Weights of a small image super-resolution model: 48-pixel images.
Rows from block 2 of a small image super-resolution model, named by matrix and row number. Rows with one number belong to one channel. Each number is 500 + 50 x the weight over its row's rms, rounded and kept within 0 to 999. All counts start at 0. Numbers have three digits each.
Before each channel's rows are labels from the 100 images, of 14976, where the channel reaches its highest value: "patch colour" is the nearest of a few named colours to the mean colour under the peak; "strongest on" is what is common among them. Only what is clearly more common there than usual is listed. The data: microscope photos of single blood and bone marrow cells.
# convs0: first 3x3 conv (model.blocks.2.convs.0.weight, 96x96x3x3, each kernel summed), inputs 0-95
# convs1: second 3x3 conv (model.blocks.2.convs.1.weight, 96x96x3x3, transposed, each kernel summed), outputs 0-95

patch colour: pink
strongest on: smear: peripheral blood; cell type: segmented neutrophil
convs0.78:475505590603541515483559422479577474520439504488491504426581512468437561457529517452529434382570498590437423462432447501548486505637499444488477492498435519456484496509450516490501463468576525511546451534542473510530537474433461586516494519452471528356607442548437461490518516495474494448
convs1.78:464599458424533521504467490525414640518522521499528407480492465454478530453543548463568513526479483458499452427448468516538573540457405614467608588497542442433591514499400481475428587501573490485414464496495538515501541491442497499483456484539473504479517491412470579483441472566484551509

patch colour: purple
strongest on: cell type: segmented neutrophil; smear: peripheral blood
convs0.59:477374530438378453446549466586536520481497510415400528523477461632506518478495501484478560562542480442518432556550431479493510481531480460612464467451500531409490417496493404572508441500571483560516460445595514488534421563534461501524472484566448451529548456465470499494456519469491456534
convs1.59:460426517581424526443531569420552442552592454546570607514493471471497523433436450545545502495456501534475575589475427491398506508423615524558478567463504518508464579502518542502493554501521512442585517554417530485501546474432485511514430550587529496498579548532560568497519496430445482497

patch colour: blue
strongest on: cell type: lymphocyte; smear: peripheral blood
convs0.12:511468528529463575529481476553569461458387463518432427430448507578560507525517468548419515451500570480449507555516573505464512469548493499576484503464570589425499462504434524494485517514606457612458465481467506483429470512581452601509586474538548498413552437465462513473438484520527373464
convs1.12:441459493604481446525465509464548461531434501432559463551550512505341580542507507539497418465505525464565515505509461474482437586476450511477502554573448542417515518493564481556508514427605530474435473474503496461480457446388487432598444588564507481537446427610524495516482476458503475512

patch colour: blue
strongest on: cell type: lymphocyte
convs0.0:497548467506481520535427513472426504537452465469648515461493472494431463410466573512563517481593483500495486457467502535471507494544556502430625495449560529491474413547499537476562510410582520476412483415448457551539506479437528510497547569487408508594359470519450451473546509524501567479
convs1.0:461491533496458534503535465567519565556486523579332524501530388467534509511527451551408528379493520590518509483479489490519425550471575561558416436485437487578478534466571492459489540534394451514531473487491529459451460513539491423548493555516556498543394488480530406443506492495465428524

patch colour: purple
strongest on: smear: peripheral blood; cell type: segmented neutrophil
convs0.90:485339495473528397490509467491440477502553563468554503531425450455448502425447502481522526476500518538488433535543448529480429550513574515465471451570459426479440500530521555453553355572468514563508473469538540554425531522469471563498444441442584528424443481456559524459421475503484583561
convs1.90:416535534415503436440598519480468463462608522454556518488616603514446455446493483525511498540468492484487530452512566509476534457500423429547433517423490514356481522481407471581480439492509481469488639435494501500502554495485446436487513488541460446510573519548544581524545565503545541516

patch colour: blue
strongest on: smear: peripheral blood; cell type: lymphocyte
convs0.23:382518527523583481468495476439446467506506550569401445474541470417491530533472462498428519606549475646519470558430536492520517520519529533516459453519421327457524483443440533570549471511523503540526423602470522469447532521448454472499487478470430472499512455527454474566507547552515486437
convs1.23:498553555396489472442555567483517513558515474410547505561484428376510512494524512559508487423469611456532521449540507517449414501518503465490517565496426656532487500554517494525495504443559567502466469425471532619539525532484488461508417453529485474466448463519500480469423392490454508606

patch colour: pink
strongest on: smear: peripheral blood; cell type: myeloblast
convs0.94:527485501464486477636421463461556469493486521420458444414471501445482528607503529557566512461450471492461541512507428566483495479564475480524450446471570495432463529530423498456473543476507492585385492466578448464509490494517484557553515416463497475403331517516560518571525450541533549443
convs1.94:491512440479548485523505440629469366507381494449476457487517371662502501505482482463477505638451524585480484494470410489564499578494466506484521492489464488500557571495471553458519477452545481465563474492397470484499503508513484556446530511483441421451433478534444519490489544470534564511

patch colour: blue
strongest on: cell type: segmented neutrophil
convs0.51:395528539413445415461544471522473461424464489447478533475526556530502524501488549444486601430442465500508504556410485481479537430458482517471406492437525441522417547473443415533501506502556565476506388505631606509481538473464472577531463480454506512511412512549602518419490502569497470499
convs1.51:549486429491493508548501440513511489569429397486494500563381540443524458426432443529553400491491465483564461549480580582564451434498601496566455443482554530450508488543482472520528416589435504463489516528549451475597473522508448450433476537512512461492480482419496564563397486453489517590

patch colour: black
strongest on: cell type: lymphocyte
convs0.22:535554497564455566551512476512479450449499508441505481587582439544481512587455526552465491544496456547502454528470521451469468492636528426527534544489454484422458407525473565491443421457540542523548494528499558570431501471506433474463462430364519491409537427441530467446457411567573463535
convs1.22:471398501504517445534427518489461554547442500462574547511504584564520504508491514557554499639597528451452549495374526481496524412489420478464454486499544496520517547554495473534554521477500415555508475455501539515599527547437518545593507485565564532377586471513461460572486550510565563491

patch colour: black
strongest on: cell type: lymphocyte; smear: peripheral blood
convs0.24:536441527561497532517510494537505480423505481500476450523468506502489508456499488506511468599578476522517463468552513472541496467588421406554530482513465432517472467533412487513471443525643494528457421471419533532515500456454530516456458419449474494301383457476505555572488403534557468463
convs1.24:519572437426603509493522494483461496414456578409538669506480538541533518468524522490480573502526525467529512533521484474520527502466514475445479551524489479531490586376386423512486586538469462483497501514528572556552535492432488453444414488597551497453496436482520553512487565558526610532

patch colour: purple
strongest on: smear: peripheral blood; cell type: segmented neutrophil
convs0.93:500397507482466505478469548449493484452563450505551428542477576514481506448473504551508532406494412490504513463546494497498381539553563512527528443512514406649514573441477501524502444500486571486475435535528545480491473458558498606622422505465515414493481492540520620459389442491488504489
convs1.93:586480422514492487462432568451528508506481542594506479459476598566461497423530488522431458482487490561482499563642526542468457407504507574431531495475499514476453453471531437547398423542470507457490553510498532549585484479464580503526475462406426542561618569533482562546541544438505461502

patch colour: black
strongest on: cell type: segmented neutrophil
convs0.81:620500507634498445483532462539470476443509450441485504460443439517468520499514463556476515474563463420498419590530631487516511550478460440502493487525448524463485501448508507453532543487490467428570472504396475465461478528572410460585400524485484586448551450610552403532517470536498546523
convs1.81:482538504527499553548507541490461491531432540520503464526509522572541533475513527465472507581568539533495612446440454463544557521543515456440536514513525428442515486506499528504484509501541508534491400495527512499442437399496587540548579465555478495498521599294354457541560589495525484462

patch colour: blue; black
strongest on: smear: peripheral blood; cell type: segmented neutrophil
convs0.57:454504489549464557469436455553610527566460462505526537500516571445526472508598527552503449508535434567384512545518567452489488497674454453534533479481522474473512544533501502533462487433568526598434527467521420437502514483546473473525538527435522515419482577537425547500448519454596410457
convs1.57:497488481409525504548527511448446387425497443459470632490438460550420588481452503487464487568439449504418510467470502526536514536396489429499522531607503529558502491457486548487502570524446581421544538500526518481521512436529503571386463470493404505403417507489525564511552533514445519447

patch colour: blue; black
strongest on: smear: peripheral blood; cell type: segmented neutrophil
convs0.83:528431524503523484501469485447516588511507453462459451430527530506513449467444603537476522527606493472540466422647487495477509542578523469514529576449538457483471509481380524494521463478560453488475450532650538474480575440596492450509471481450449517409424498520524382523548494482436522457
convs1.83:528512502540472556432548379473511538404495558437515556538442507638487486583516468475449500519398565517486560512549525515557532526538565407529427510449572550450542524525565436544521565549421517521519511462436496476551484514512543457415499481563453491517518520564528479658514537512537511437

patch colour: grey
strongest on: smear: peripheral blood; cell type: eosinophil
convs0.19:396478556485472486566533377515541457530437457499453627459559430541516516623551458497512502473478501468507467484469470524447426531510478515471506545574473547456485496522449434478479442486472453463432479495498529501537487528507629499606555388394583483437485487492556428541519481495487411560
convs1.19:456542424526393531497459522540433418377440468505522467511473395492551491459466527487442567417551563523456450586514498541560567493515436526505438506477444502615500496523580509467515517589420491529436583485538463440494492474554494520518537475523468521485504370413412489450471545516480551549

patch colour: blue; black
strongest on: cell type: segmented neutrophil; smear: peripheral blood
convs0.1:619484505503373532538413513562509539507430521508401477498547408520577494446506487537458530512456479398417568527508513443495467516478546525588484483508593520469620576418500485453486482486440479544478527464455447462476475511516389509484563575459541513564472527465466478531503399522430539442
convs1.1:441519507503555533457476570473558482506566521601578493493548542456477540493551536527562380453512477478581439569530596500443481508528499578468627475508382534496482460543441453453489464490503509539502478468574475542543498447582399500448475451630502502532447448532521566514498431578484455536

patch colour: pink
strongest on: smear: peripheral blood
convs0.2:474437507599510521541485413547515498396427500551480442602451446507450622459454488593447558439541453490463484489432535482500458529544460432460478543455490533479464483481557514462405496533538512530591478466530524493457503495459503525538418446513522487384588490441536490410402514482471479389
convs1.2:616570448582582555513541425446487504507591397549590487516437526504475483596547531469508471531495488523528527456452499520503404503564579505504452475539508462554511439420422562513456473485441467479435563551565500467529518528517453526525520528396536471520667487420475512522531521443472522487

patch colour: white
strongest on: cell type: lymphocyte; smear: peripheral blood
convs0.67:515490448437569474451511450526539569479451501660450551587480581630542491482500536415507506435477466496494496584566453451524498509512335513494561573502484513439495466452502563485560482520458469528501511422479480539514447414562423508528501473508511472579453466492538413488534520469579498546
convs1.67:376505584433494451424465541531496510535513483412530489380481448455465521600493480530522508451513528536520486532447446504489517489527433448457477470524524568591548447532586503457490593560547498529545449531412521545534529574426440568388468524496460463530388424557480466452430467534501470520

patch colour: blue
strongest on: smear: peripheral blood; cell type: segmented neutrophil
convs0.43:477486524531456497443476486432507545493424561499470534530572492370484493518572536548520468516458480486524499533472550493524437575488507559516483487555497546508559419491368545473472482490415326511499572510377451422516500479531480540570498431502441546454445610487470529446511431555431504519
convs1.43:584446446593477495566515525431488553642508529495521491531504580397507450443492455512517487451438505485493557544490432521477443401479530487481457470505468429420493559512521519525431468500432433430526475568624483429516553514537500506539471513539448485519588552480553520534395487501629489551

patch colour: blue
strongest on: smear: peripheral blood; cell type: lymphocyte
convs0.69:423493629520274542523469450550514524573407514559483477530528363586570463558439509477507534395478475480450507457453493458510506516482600537439511544477589515443455505517473537415476529542493541497546455505479478546468486490485527538468489512461491493499443447472506455494527472498497440495
convs1.69:560398470501396502416517465471488428498452476516527486474512358418496508522519472582464463523569574531539492451427451543488456544418550539545527443541361462588484478481517528526562590496487497500533512532524480513511563487551495474601489439499562499548441497528417460374470520561523506484

patch colour: pink
strongest on: smear: peripheral blood; cell type: segmented neutrophil
convs0.40:487437509532499545574474496531460528521466477597664478426462484532388478508579515406522468480474565492502469497461495485601568442451521424482522466540545549491517455487604506441524492425452467453463452470479506514538443567559531413581482508403478432499562579482449511468435495478415487507
convs1.40:440517506471517375532521566463532574460515490474583474483502557415528466508505501555542541442501539444514485483551534468415371496534511614492487603521453453500507555517506505498498506367587571594513499423470517510408531440506423496482481422558532494542472489538519475428436428502540470579

patch colour: blue; black
strongest on: smear: peripheral blood; cell type: segmented neutrophil
convs0.42:475535500403548399562480510564532528466445473452472492550556488538487414505466473531449510484487485391470515449432521502483590546478442487499476459535490603595505577550463450504573547485636528485436399516500490525528465510436392448470583626495483461470477544522450522439515507504533554446
convs1.42:550442458560585577493589524393505507439555468532559508443468494552534458523461530427510479567473465437499606439518489512435428515576550431511416425550487480488485426494539561473480535524460566492550599495418468413554499460527608621544432486468475547532487483517548463520477493463496551493

patch colour: pink
strongest on: smear: peripheral blood
convs0.39:516521498450479475419413468597534501525425543521519476584506543481519464561477514512534571445518474513531460523474567453488564532674499612530434517531547437377500446459517479507439511451533442465488432527462552486466471448487496428483556430525490435556397483467546480430492527532581422474
convs1.39:559512535457481502464497571427540470563421545539516605420524506463425480640501480583432463527546440477460577490536452443458410455602459497483536470558421482621502548465506536518528521406495493541521482519441498490484494507460578587501435565602547535530524485508539486530476459565490446483

patch colour: pink
strongest on: cell type: segmented neutrophil; smear: peripheral blood
convs0.37:447496474435519451515506514448489451555520550495501491509346501449501536418498509471480520471518489471565491592446504499474456579401450599545522457420582466471447486396576517515607433488452534490482476515568538513484527531536467502584420353505434477591475519468508474498474530554537484571
convs1.37:544524488493506601439568431519511503477529488419594482494452443494564527498456503389526509548492514539459544418488435511600571454518510429546482522411531445454450447493523504406447402579582516446512447500352488454507423557488482546476564551486520499513501489582462506493419517466445550489

patch colour: blue
strongest on: cell type: segmented neutrophil; smear: peripheral blood
convs0.45:525498380482398523505448616527563502503467486515478460478528585465591443460487491446488463499596451486506514442516511427543496450604554509615565474537576511451534472510459472434532458495428521468493564406497424511545479483501510513444522650515461528553507515458427448518454453562482560520
convs1.45:486533353530558444519481408563532475468403480495476556482496543594462479509505483459520464507456480545498490482570581540514510455524485384421424506482498525507446482600461474463419525500517433505414497565482544489568460460499549475516538564423547576597512481517499435492549556385486407479

patch colour: blue
strongest on: cell type: segmented neutrophil; smear: peripheral blood
convs0.33:498511521578521523466452479429518558484562433553586457435501570553537529468506545481497502433491479559560454486542608519349462483466636438490442505491547509517489452491494482487511485489526438545491534308566539509490575478539496411539514454482481481440546473502515562541453515511405519519
convs1.33:520481492502471457424548540524440518458528521545521438408508626454416515602534564498468444486530485566493657492579496435482411533495518407500533469571440508526564468454561564468511484459452544453506481449454541513456495548467488495472435548535523558596419544538468574489497398500546473484

patch colour: blue
strongest on: cell type: lymphocyte; smear: peripheral blood
convs0.11:510555508479512395492469512448551453493472487538386457530537482497537502442430471481514444429460479720543525390483499510441444454551542399488467497466512479508519472528462477468435522608457389528535534534524492436418521491453499513470530502454587511518468454473518531526473493573503588519
convs1.11:490436517498470534458504560517427474672537552588476487467515475495443512465457539547515509446510481400497504482485514494464444526414560636580515501490456529455498470497615508503520484434558600589526441505505474544384523472517502486481424567491585501536435507462459462445516522492419457436

patch colour: black; blue
strongest on: cell type: segmented neutrophil; smear: peripheral blood
convs0.88:507571507590495549587503549469495555470402546427522455428485549493576460513494496520511514571510516488518472571529546437430499574479474457489509471438512590537484503508411554522453483514628422502472445552480464526481455501578501559524542444450468420403605498443522489481384438565585474518
convs1.88:504453503418476426506424475478486412465605505536480526480490516522488463530486491533557429558550483592507466479579503521549485405458485543427629540585467510521554530538401481514582526529486527464463503459508472515534523504441481440399431462573472484382605536509543559535563500439414534492

patch colour: blue
strongest on: cell type: segmented neutrophil; smear: peripheral blood
convs0.20:474516572473559550518487580480514475527566523454481499542496283507446548461503491500470527433406579433515504459567518491443526537464480537453489400414524491494502508471528503488500499485437446540539587465525450483454566490594424474553540518450440502456521523443463550514506438466357509536
convs1.20:539442455531465520513482497483522501501522535516585510538488600407528424437467517487596477573499518412470501539517533504423454461453663504512486501534553516443460495440466488543486455520561456489528503455469530454557557570549674517553425496444558546492628496493557517521488549484539513566

patch colour: purple; blue
strongest on: smear: peripheral blood; cell type: segmented neutrophil
convs0.76:505492505488438514537477534557495452499378445414504517386584490485550450418478426504509496412632465543475552434416506522512559478503545493531437545598418542550488487508527515430504528529495504499522443515417499524505404414467495548503503516472441458549506539552448534447413372496470550494
convs1.76:593437488589549431506443505504514587560427540555527505547467466567456445580435496492522514558446481442515563456417540512463470487601552459422433414474588466552484464460477547573476506501461485585467576566499517518489513460467461529495476549437455549594585472505460459478501527513472376448

patch colour: pink
strongest on: smear: peripheral blood; cell type: myeloblast
convs0.26:524509537483429502557444511519561465538509521439535423467554373498496479567443499508484548458543474460510486426439496513499526502508537467444492479507579490459480484510510492377513468537434541511573367492441486460540545475463385582484460564397451564364476435505461460456525456522406555454
convs1.26:488527495616478601410627512493501496479473526397440409404460442531566468558489492475445531524509547531454544507406434464538552585518485521537563563425463503524533598496512533423468500473519474478468472540570466450459507438509408592547547432532539405467517500449489509522515479523550526517

patch colour: purple
strongest on: smear: peripheral blood; cell type: erythroblast
convs0.29:487440436413498441494475495593540503502487513556494501494449567512497444446416520523531512470533442446529379450454535492526520421545499481562470488449441494471469590487545507443475576457528533464557455511494458470522576460508459489565487550503515488456473493508504743487610488566470491451
convs1.29:540554445510536520390473507504389475462473409424487472633453514519520508491422490571413519506508465595452481490562566520493493443512510417572461496556457516426478497429430514551506431448482522465493491456503536465544511551488619506429553464512570583565533452432540507437471518511477542595