config.yaml
model: "image super-resolution model"
train_examples: 194171
image_size: 48
task: "super_resolution"
kernel_size: 3
widths: [96]
residual_scale: 0.3
beta2: 0.999
beta1: 0.9
merge_dims: false
adamw_lr_other_params: 0.0014
max_steps: 15200
warmup_steps: 300
weight_decay: 0.07
adamw_weight_decay_other_params: 0.05
Rows from block 2, named by matrix and row number. Rows with one number belong to one channel. Each number is 500 + 50 x the weight over the matrix's rms, rounded and kept within 0 to 999. All counts start at 0. Numbers have three digits each.
# convs0: first 3x3 conv (model.blocks.2.convs.0.weight, 96x96x3x3), inputs 0-7, a 3x3 kernel for each
# convs1: second 3x3 conv (model.blocks.2.convs.1.weight, 96x96x3x3, transposed), outputs 0-7, a 3x3 kernel for each
convs0.0:546538543552526435503404443578581452524522469525520506439490536588489403511461462511459468459568547550505453466466457508474518433596512534571530472488529439481528625532398561522405531545509402417422604429568413429548
convs0.1:483586545544513552660528404435479530524462553477460537566449558474545552352455564437526551564521491567460392458474523465381480466417501505479545584444493559481493465498514546525512510505524445456506406496469528525439
convs0.2:484542410497475457518497548509451514523488460458461463565557476542449472491488480592413515557534524543588508478489535547500491477512500590525530444515508513491443485547525558573484533468442520519511580477425421508497
convs0.3:585489494581482445392528457490457486531517509449467536482400523517522486523428550548557529564471501457556561449556522478558338488425359503384541439514553575468464373553488583531570648488499519493453501521453551511464
convs0.4:501454461496622451489495474520455519544577529547514507496535619534505479492537472459512474538542500573549657482540584514482512525368475430591450430530591449506466445470435517497503554439482478537447440456528538498498
convs0.94:519609553530460580502388481437511595550493462510459414453497488445512561499531517461558636403495474493393423498507513493540485516454428566480415483495422435503597508411595535552585591592753441522457393538475466436414
convs0.95:558566561483419429542552476476529528541537521492519474513572459459481575528495454500512524547528438564614570450545550489481552612585513434628526478486608471464462491493458412569440555605549565487519534511460524432523
convs1.0:444519484525452505484508455469483509603506460493494452479582484559423455507545571587462457424467524514508545492516429534525501537489344514451674489569587335475514453501477523482511497532533414543593422560538528506504
convs1.1:477395455478475554503424568481542460524444467490653494476506572469491501527540438535520501575500449423438569518500430541572559524562454549550406479538539573625339471455530493465488422571478526445495534524539324508535
convs1.2:652607529507499421530554603637505457528514491535526549442471551433513572505424408591542528444496509588567520589544475529547497563549493591628573551484489374416584518473464479503500617507483539492547574423496470583519
convs1.3:455515493474517452455523463495575535448520517539561560432631448463468561497455525411499483485470439446431449526485516614476373461406634633482387409454504508577485534495463457499513452494516536414440580520475481557498
convs1.4:464490553445533486457548425488514464535525520465526394517540598551594531467521550364502497456483484501536510556513375486546478471541508464487565515501461534419593451477575545524521468486504538463556485522460457466581
convs1.94:600577550411447487487483418529479469469506427533546600375459447541486504435469492480549445520416490539502455534482533483495506637527534550490445454460511509515493432529581402539500490547591451475441523525456533567556
convs1.95:501535517592525540535495517539472454559474471511428444421485487456544550468468500448441405444477499597493546533467439500486505522484586536545495408481592432411590402428457511478517462493507504638520524484514520463503