From a checkpoint of a small image super-resolution model.
Model: 1.56M parameters, 48-pixel images, arch edsr, activation relu, depths [9], widths [96].
Training: soap at rate 0.0034, 15200 steps, batches of 64.
Data: 194171 training examples, 5.0 epochs.
Rows from block 4 of a small image super-resolution model, named by matrix and row number. Rows with one number belong to one channel. Each number is 128 + 24 x the weight over its row's rms, rounded and kept within 0 to 255. All counts start at 0. Numbers have three digits each.
After each channel's rows are labels from the 100 images, of 14976, where the channel reaches its highest value: "patch colour" is the nearest of a few named colours to the mean colour under the peak; "responds to" is what is common among them. Only what is clearly more common there than usual is listed. The data: microscope photos of single blood and bone marrow cells.
# convs0: first 3x3 conv (model.blocks.4.convs.0.weight, 96x96x3x3, each kernel summed), inputs 0-95
# convs1: second 3x3 conv (model.blocks.4.convs.1.weight, 96x96x3x3, transposed, each kernel summed), outputs 0-95

convs0.22:103124129111028131115084123186136125156097127111125102134152098125134073129140105163147149112160141097137125103081128140145124134150170126127130133125117122155141107122149114111140131103082142114145092132081128144100107161128137126171119093126142127095119141142122119092143113105118121095
convs1.22:144137118109154150088137156133160146177141124143138145122128107104181144130145115127096135176086132183110146155095126111151139148125142116168129098091125113128158136122103099169146147163100160102108157119102100115138120109144181109097146145115104085152112147125111140106117133098096150159
patch colour: pink
responds to: smear: peripheral blood

convs0.14:128153093128121085129127164107130167153126102101098140151141142157129077127098142150107082143125125108129133105096116092087138154140061133158110096113115130150116160124119110139118123161136107148143079110120162114138142156116134133138121158116122112074166124135123109168129132164133181163
convs1.14:144119141104119141120161140127129113154115133174115122116180121100115107119162123116116117092151107125134136115152138132102109135160196147109111063097126130141130056146147139160151137139097152123143168129107102117103107121116162156158142125125139144192085130110083106132111141135113116125
patch colour: pink
responds to: smear: peripheral blood

convs0.90:156111130098142129139141135138134107105138158137099125120123106178115149135098137125103124166135078129105097181135099130110083126124136112140201128135158142179126080105111140119101136186088120112125100110157141131124098117130138126090131117132119130106088119139178120139125124157092156096
convs1.90:104160108120145086086119142141108081107124130102130132099154194093119085135128126132136124122109144107127157065110127134152153113128075096109132152116117148137141174147155134132120140159131154133111162126103110136120108101123111115122118106068151124102139069130131107133135127082155096129
patch colour: pink
responds to: smear: peripheral blood; cell type: segmented neutrophil; cell type: myeloblast

convs0.56:133112129155138097157115115159134115198129116123147107143129111123112130126143107139120113132132142128122062130083165120151111131171157120107165119123126093112113114104114092124152074105124133209135183105127110151112108154155121132098132090128114160121118103108135108122078142138107133136
convs1.56:115129159094112132145133183092153111104149146105109114076151122112120155133125130167128139167099145056135149129127122128110130149129103209097119138117113167140141103122123150166145171129132171125150110092163137127122149121127136121154079108153130107094125112123117150129149129129113098136
patch colour: blue
responds to: smear: peripheral blood

convs0.51:131159107127077128110093104150082116124137132164111082150149185114176102130132092111130153168156101149161132106166133117157132129100104165127082136162143123127175144135114112118125143111075170121110120151109145136113105112129129143129146114122105120171104120163141093103101143139119126133
convs1.51:071145154150155111141144134176131138131070124114132180179133077128100144095136113128132128095125171131132099151111108130142131156148131148132147116111110114160108164145123136181111053147161109142149140118145123135160119143117123114145100142134173126116141092115122146133121108133102097144
patch colour: blue
responds to: smear: peripheral blood; cell type: lymphocyte

convs0.70:093131098133128127081153130144155099131103148108115138111161101124110131094133137100140127101095160107115105110083146128107095146136152162126127134120124141159145105133065166123148125179142111120169104149077141143158128127117122140145150120122103118093118121114159105171140115135050111101
convs1.70:137136142142094157148105119090139151129115098111154096108154064110155141130140161148083160144160086120153158137119118140155162133134128088101129089129121121137105107138119118108073154111121130108112155125149134126091102077162072107162142135150145118112123129162105114118128127124107178126
patch colour: blue
responds to: smear: peripheral blood

convs0.18:125126126133120124144121102110116143164145131086107103147137161142146139087149153176145130116142095132159112136092118125079102135164178161123151106115127137050126145128120105077131158090099134131148124104115126138161128113093123115111147092127103161157105143138116085143081135141096137145
convs1.18:105135174125117139108147180115112113137161139194137147087132109129136136156117115134121140160137115130143152115124126119104104127078164141144118127127059118073149128107155155097124153150157158124120123092133143139105148141142098163103088120160130108105107176120127143121131078139161116146
patch colour: blue
responds to: smear: peripheral blood; cell type: segmented neutrophil

convs0.26:116136139144092126151142128171136150096129092077083154105136096150133084145119138127111123106124167093107109121121128124078150096107109109166151142117115140132106167134125104115106135159063151109133137113158127123124114146118142099196122099108129161151107127148141116125150095102105089152
convs1.26:134139157122070142127143128152094127089090132127131144146097112086132159133115142112107142115119130125154101126073138114159155134160127083126130100111101124166134155158141150118168138151126113128115123106125130151143103145124125176174214110125127095164088107098118132123133129153103148113
patch colour: pink
responds to: smear: peripheral blood; cell type: segmented neutrophil

convs0.86:096139122149145146152095091161156164155141196105150138100140102151109122098155151147139090145087119113121088118098129123138099155103149116106127122107115119059112142139103151110103140121144124091133097117108147127123116138127099189113118091096135120143108115097171130147146119092133129134
convs1.86:118111144175135105186124150123069083138124123104105111169126175159110165127121107107099151133149105107092120147109139118135129126138146154145173130141179111119113099141122148109152155162138114135176106143177166101128143138114136182139121151149120141097139146101140109149145138102129130110
patch colour: pink
responds to: smear: peripheral blood; cell type: segmented neutrophil

convs0.65:145161111131136117109138107163120130100117094136210119107130136123035136119169128107149130145113156170115087135107137133149129132119117069084147119133098126142112102121116107098129106098145129105106134113142090101175109125119129143128138153109138122110176131110143146144122130124143164139
convs1.65:093105112109117113186133138125080151134125148125171101078119143140077139146135135156124155107129098087130128127115131129106111130133115189111109134154140130139135162136131130129167162093119170174161124102118117166094157102133099123112124082150117104162121158135113134103116159163115152112
patch colour: blue
responds to: smear: peripheral blood; cell type: segmented neutrophil

convs0.24:116132137145153134119133124124129127130090089168119134133117126137112145148105091114114093126137107131080178087145167134141179118137157140079097134200104133151107127135133134137133063094161109126148161150129093093142150125152118126105169147149160104148148149142140134136158111116149106132
convs1.24:142085105119157124145114155118150158137135140077105103114166134122122219128134111121112125176106128133148183152109136144123112113111133087147169097117106114174113115132079153124151140109119139118153086132123137114121141108113158110120147162116128134125135154145116108120092132147068147134
patch colour: blue; black
responds to: smear: peripheral blood; cell type: segmented neutrophil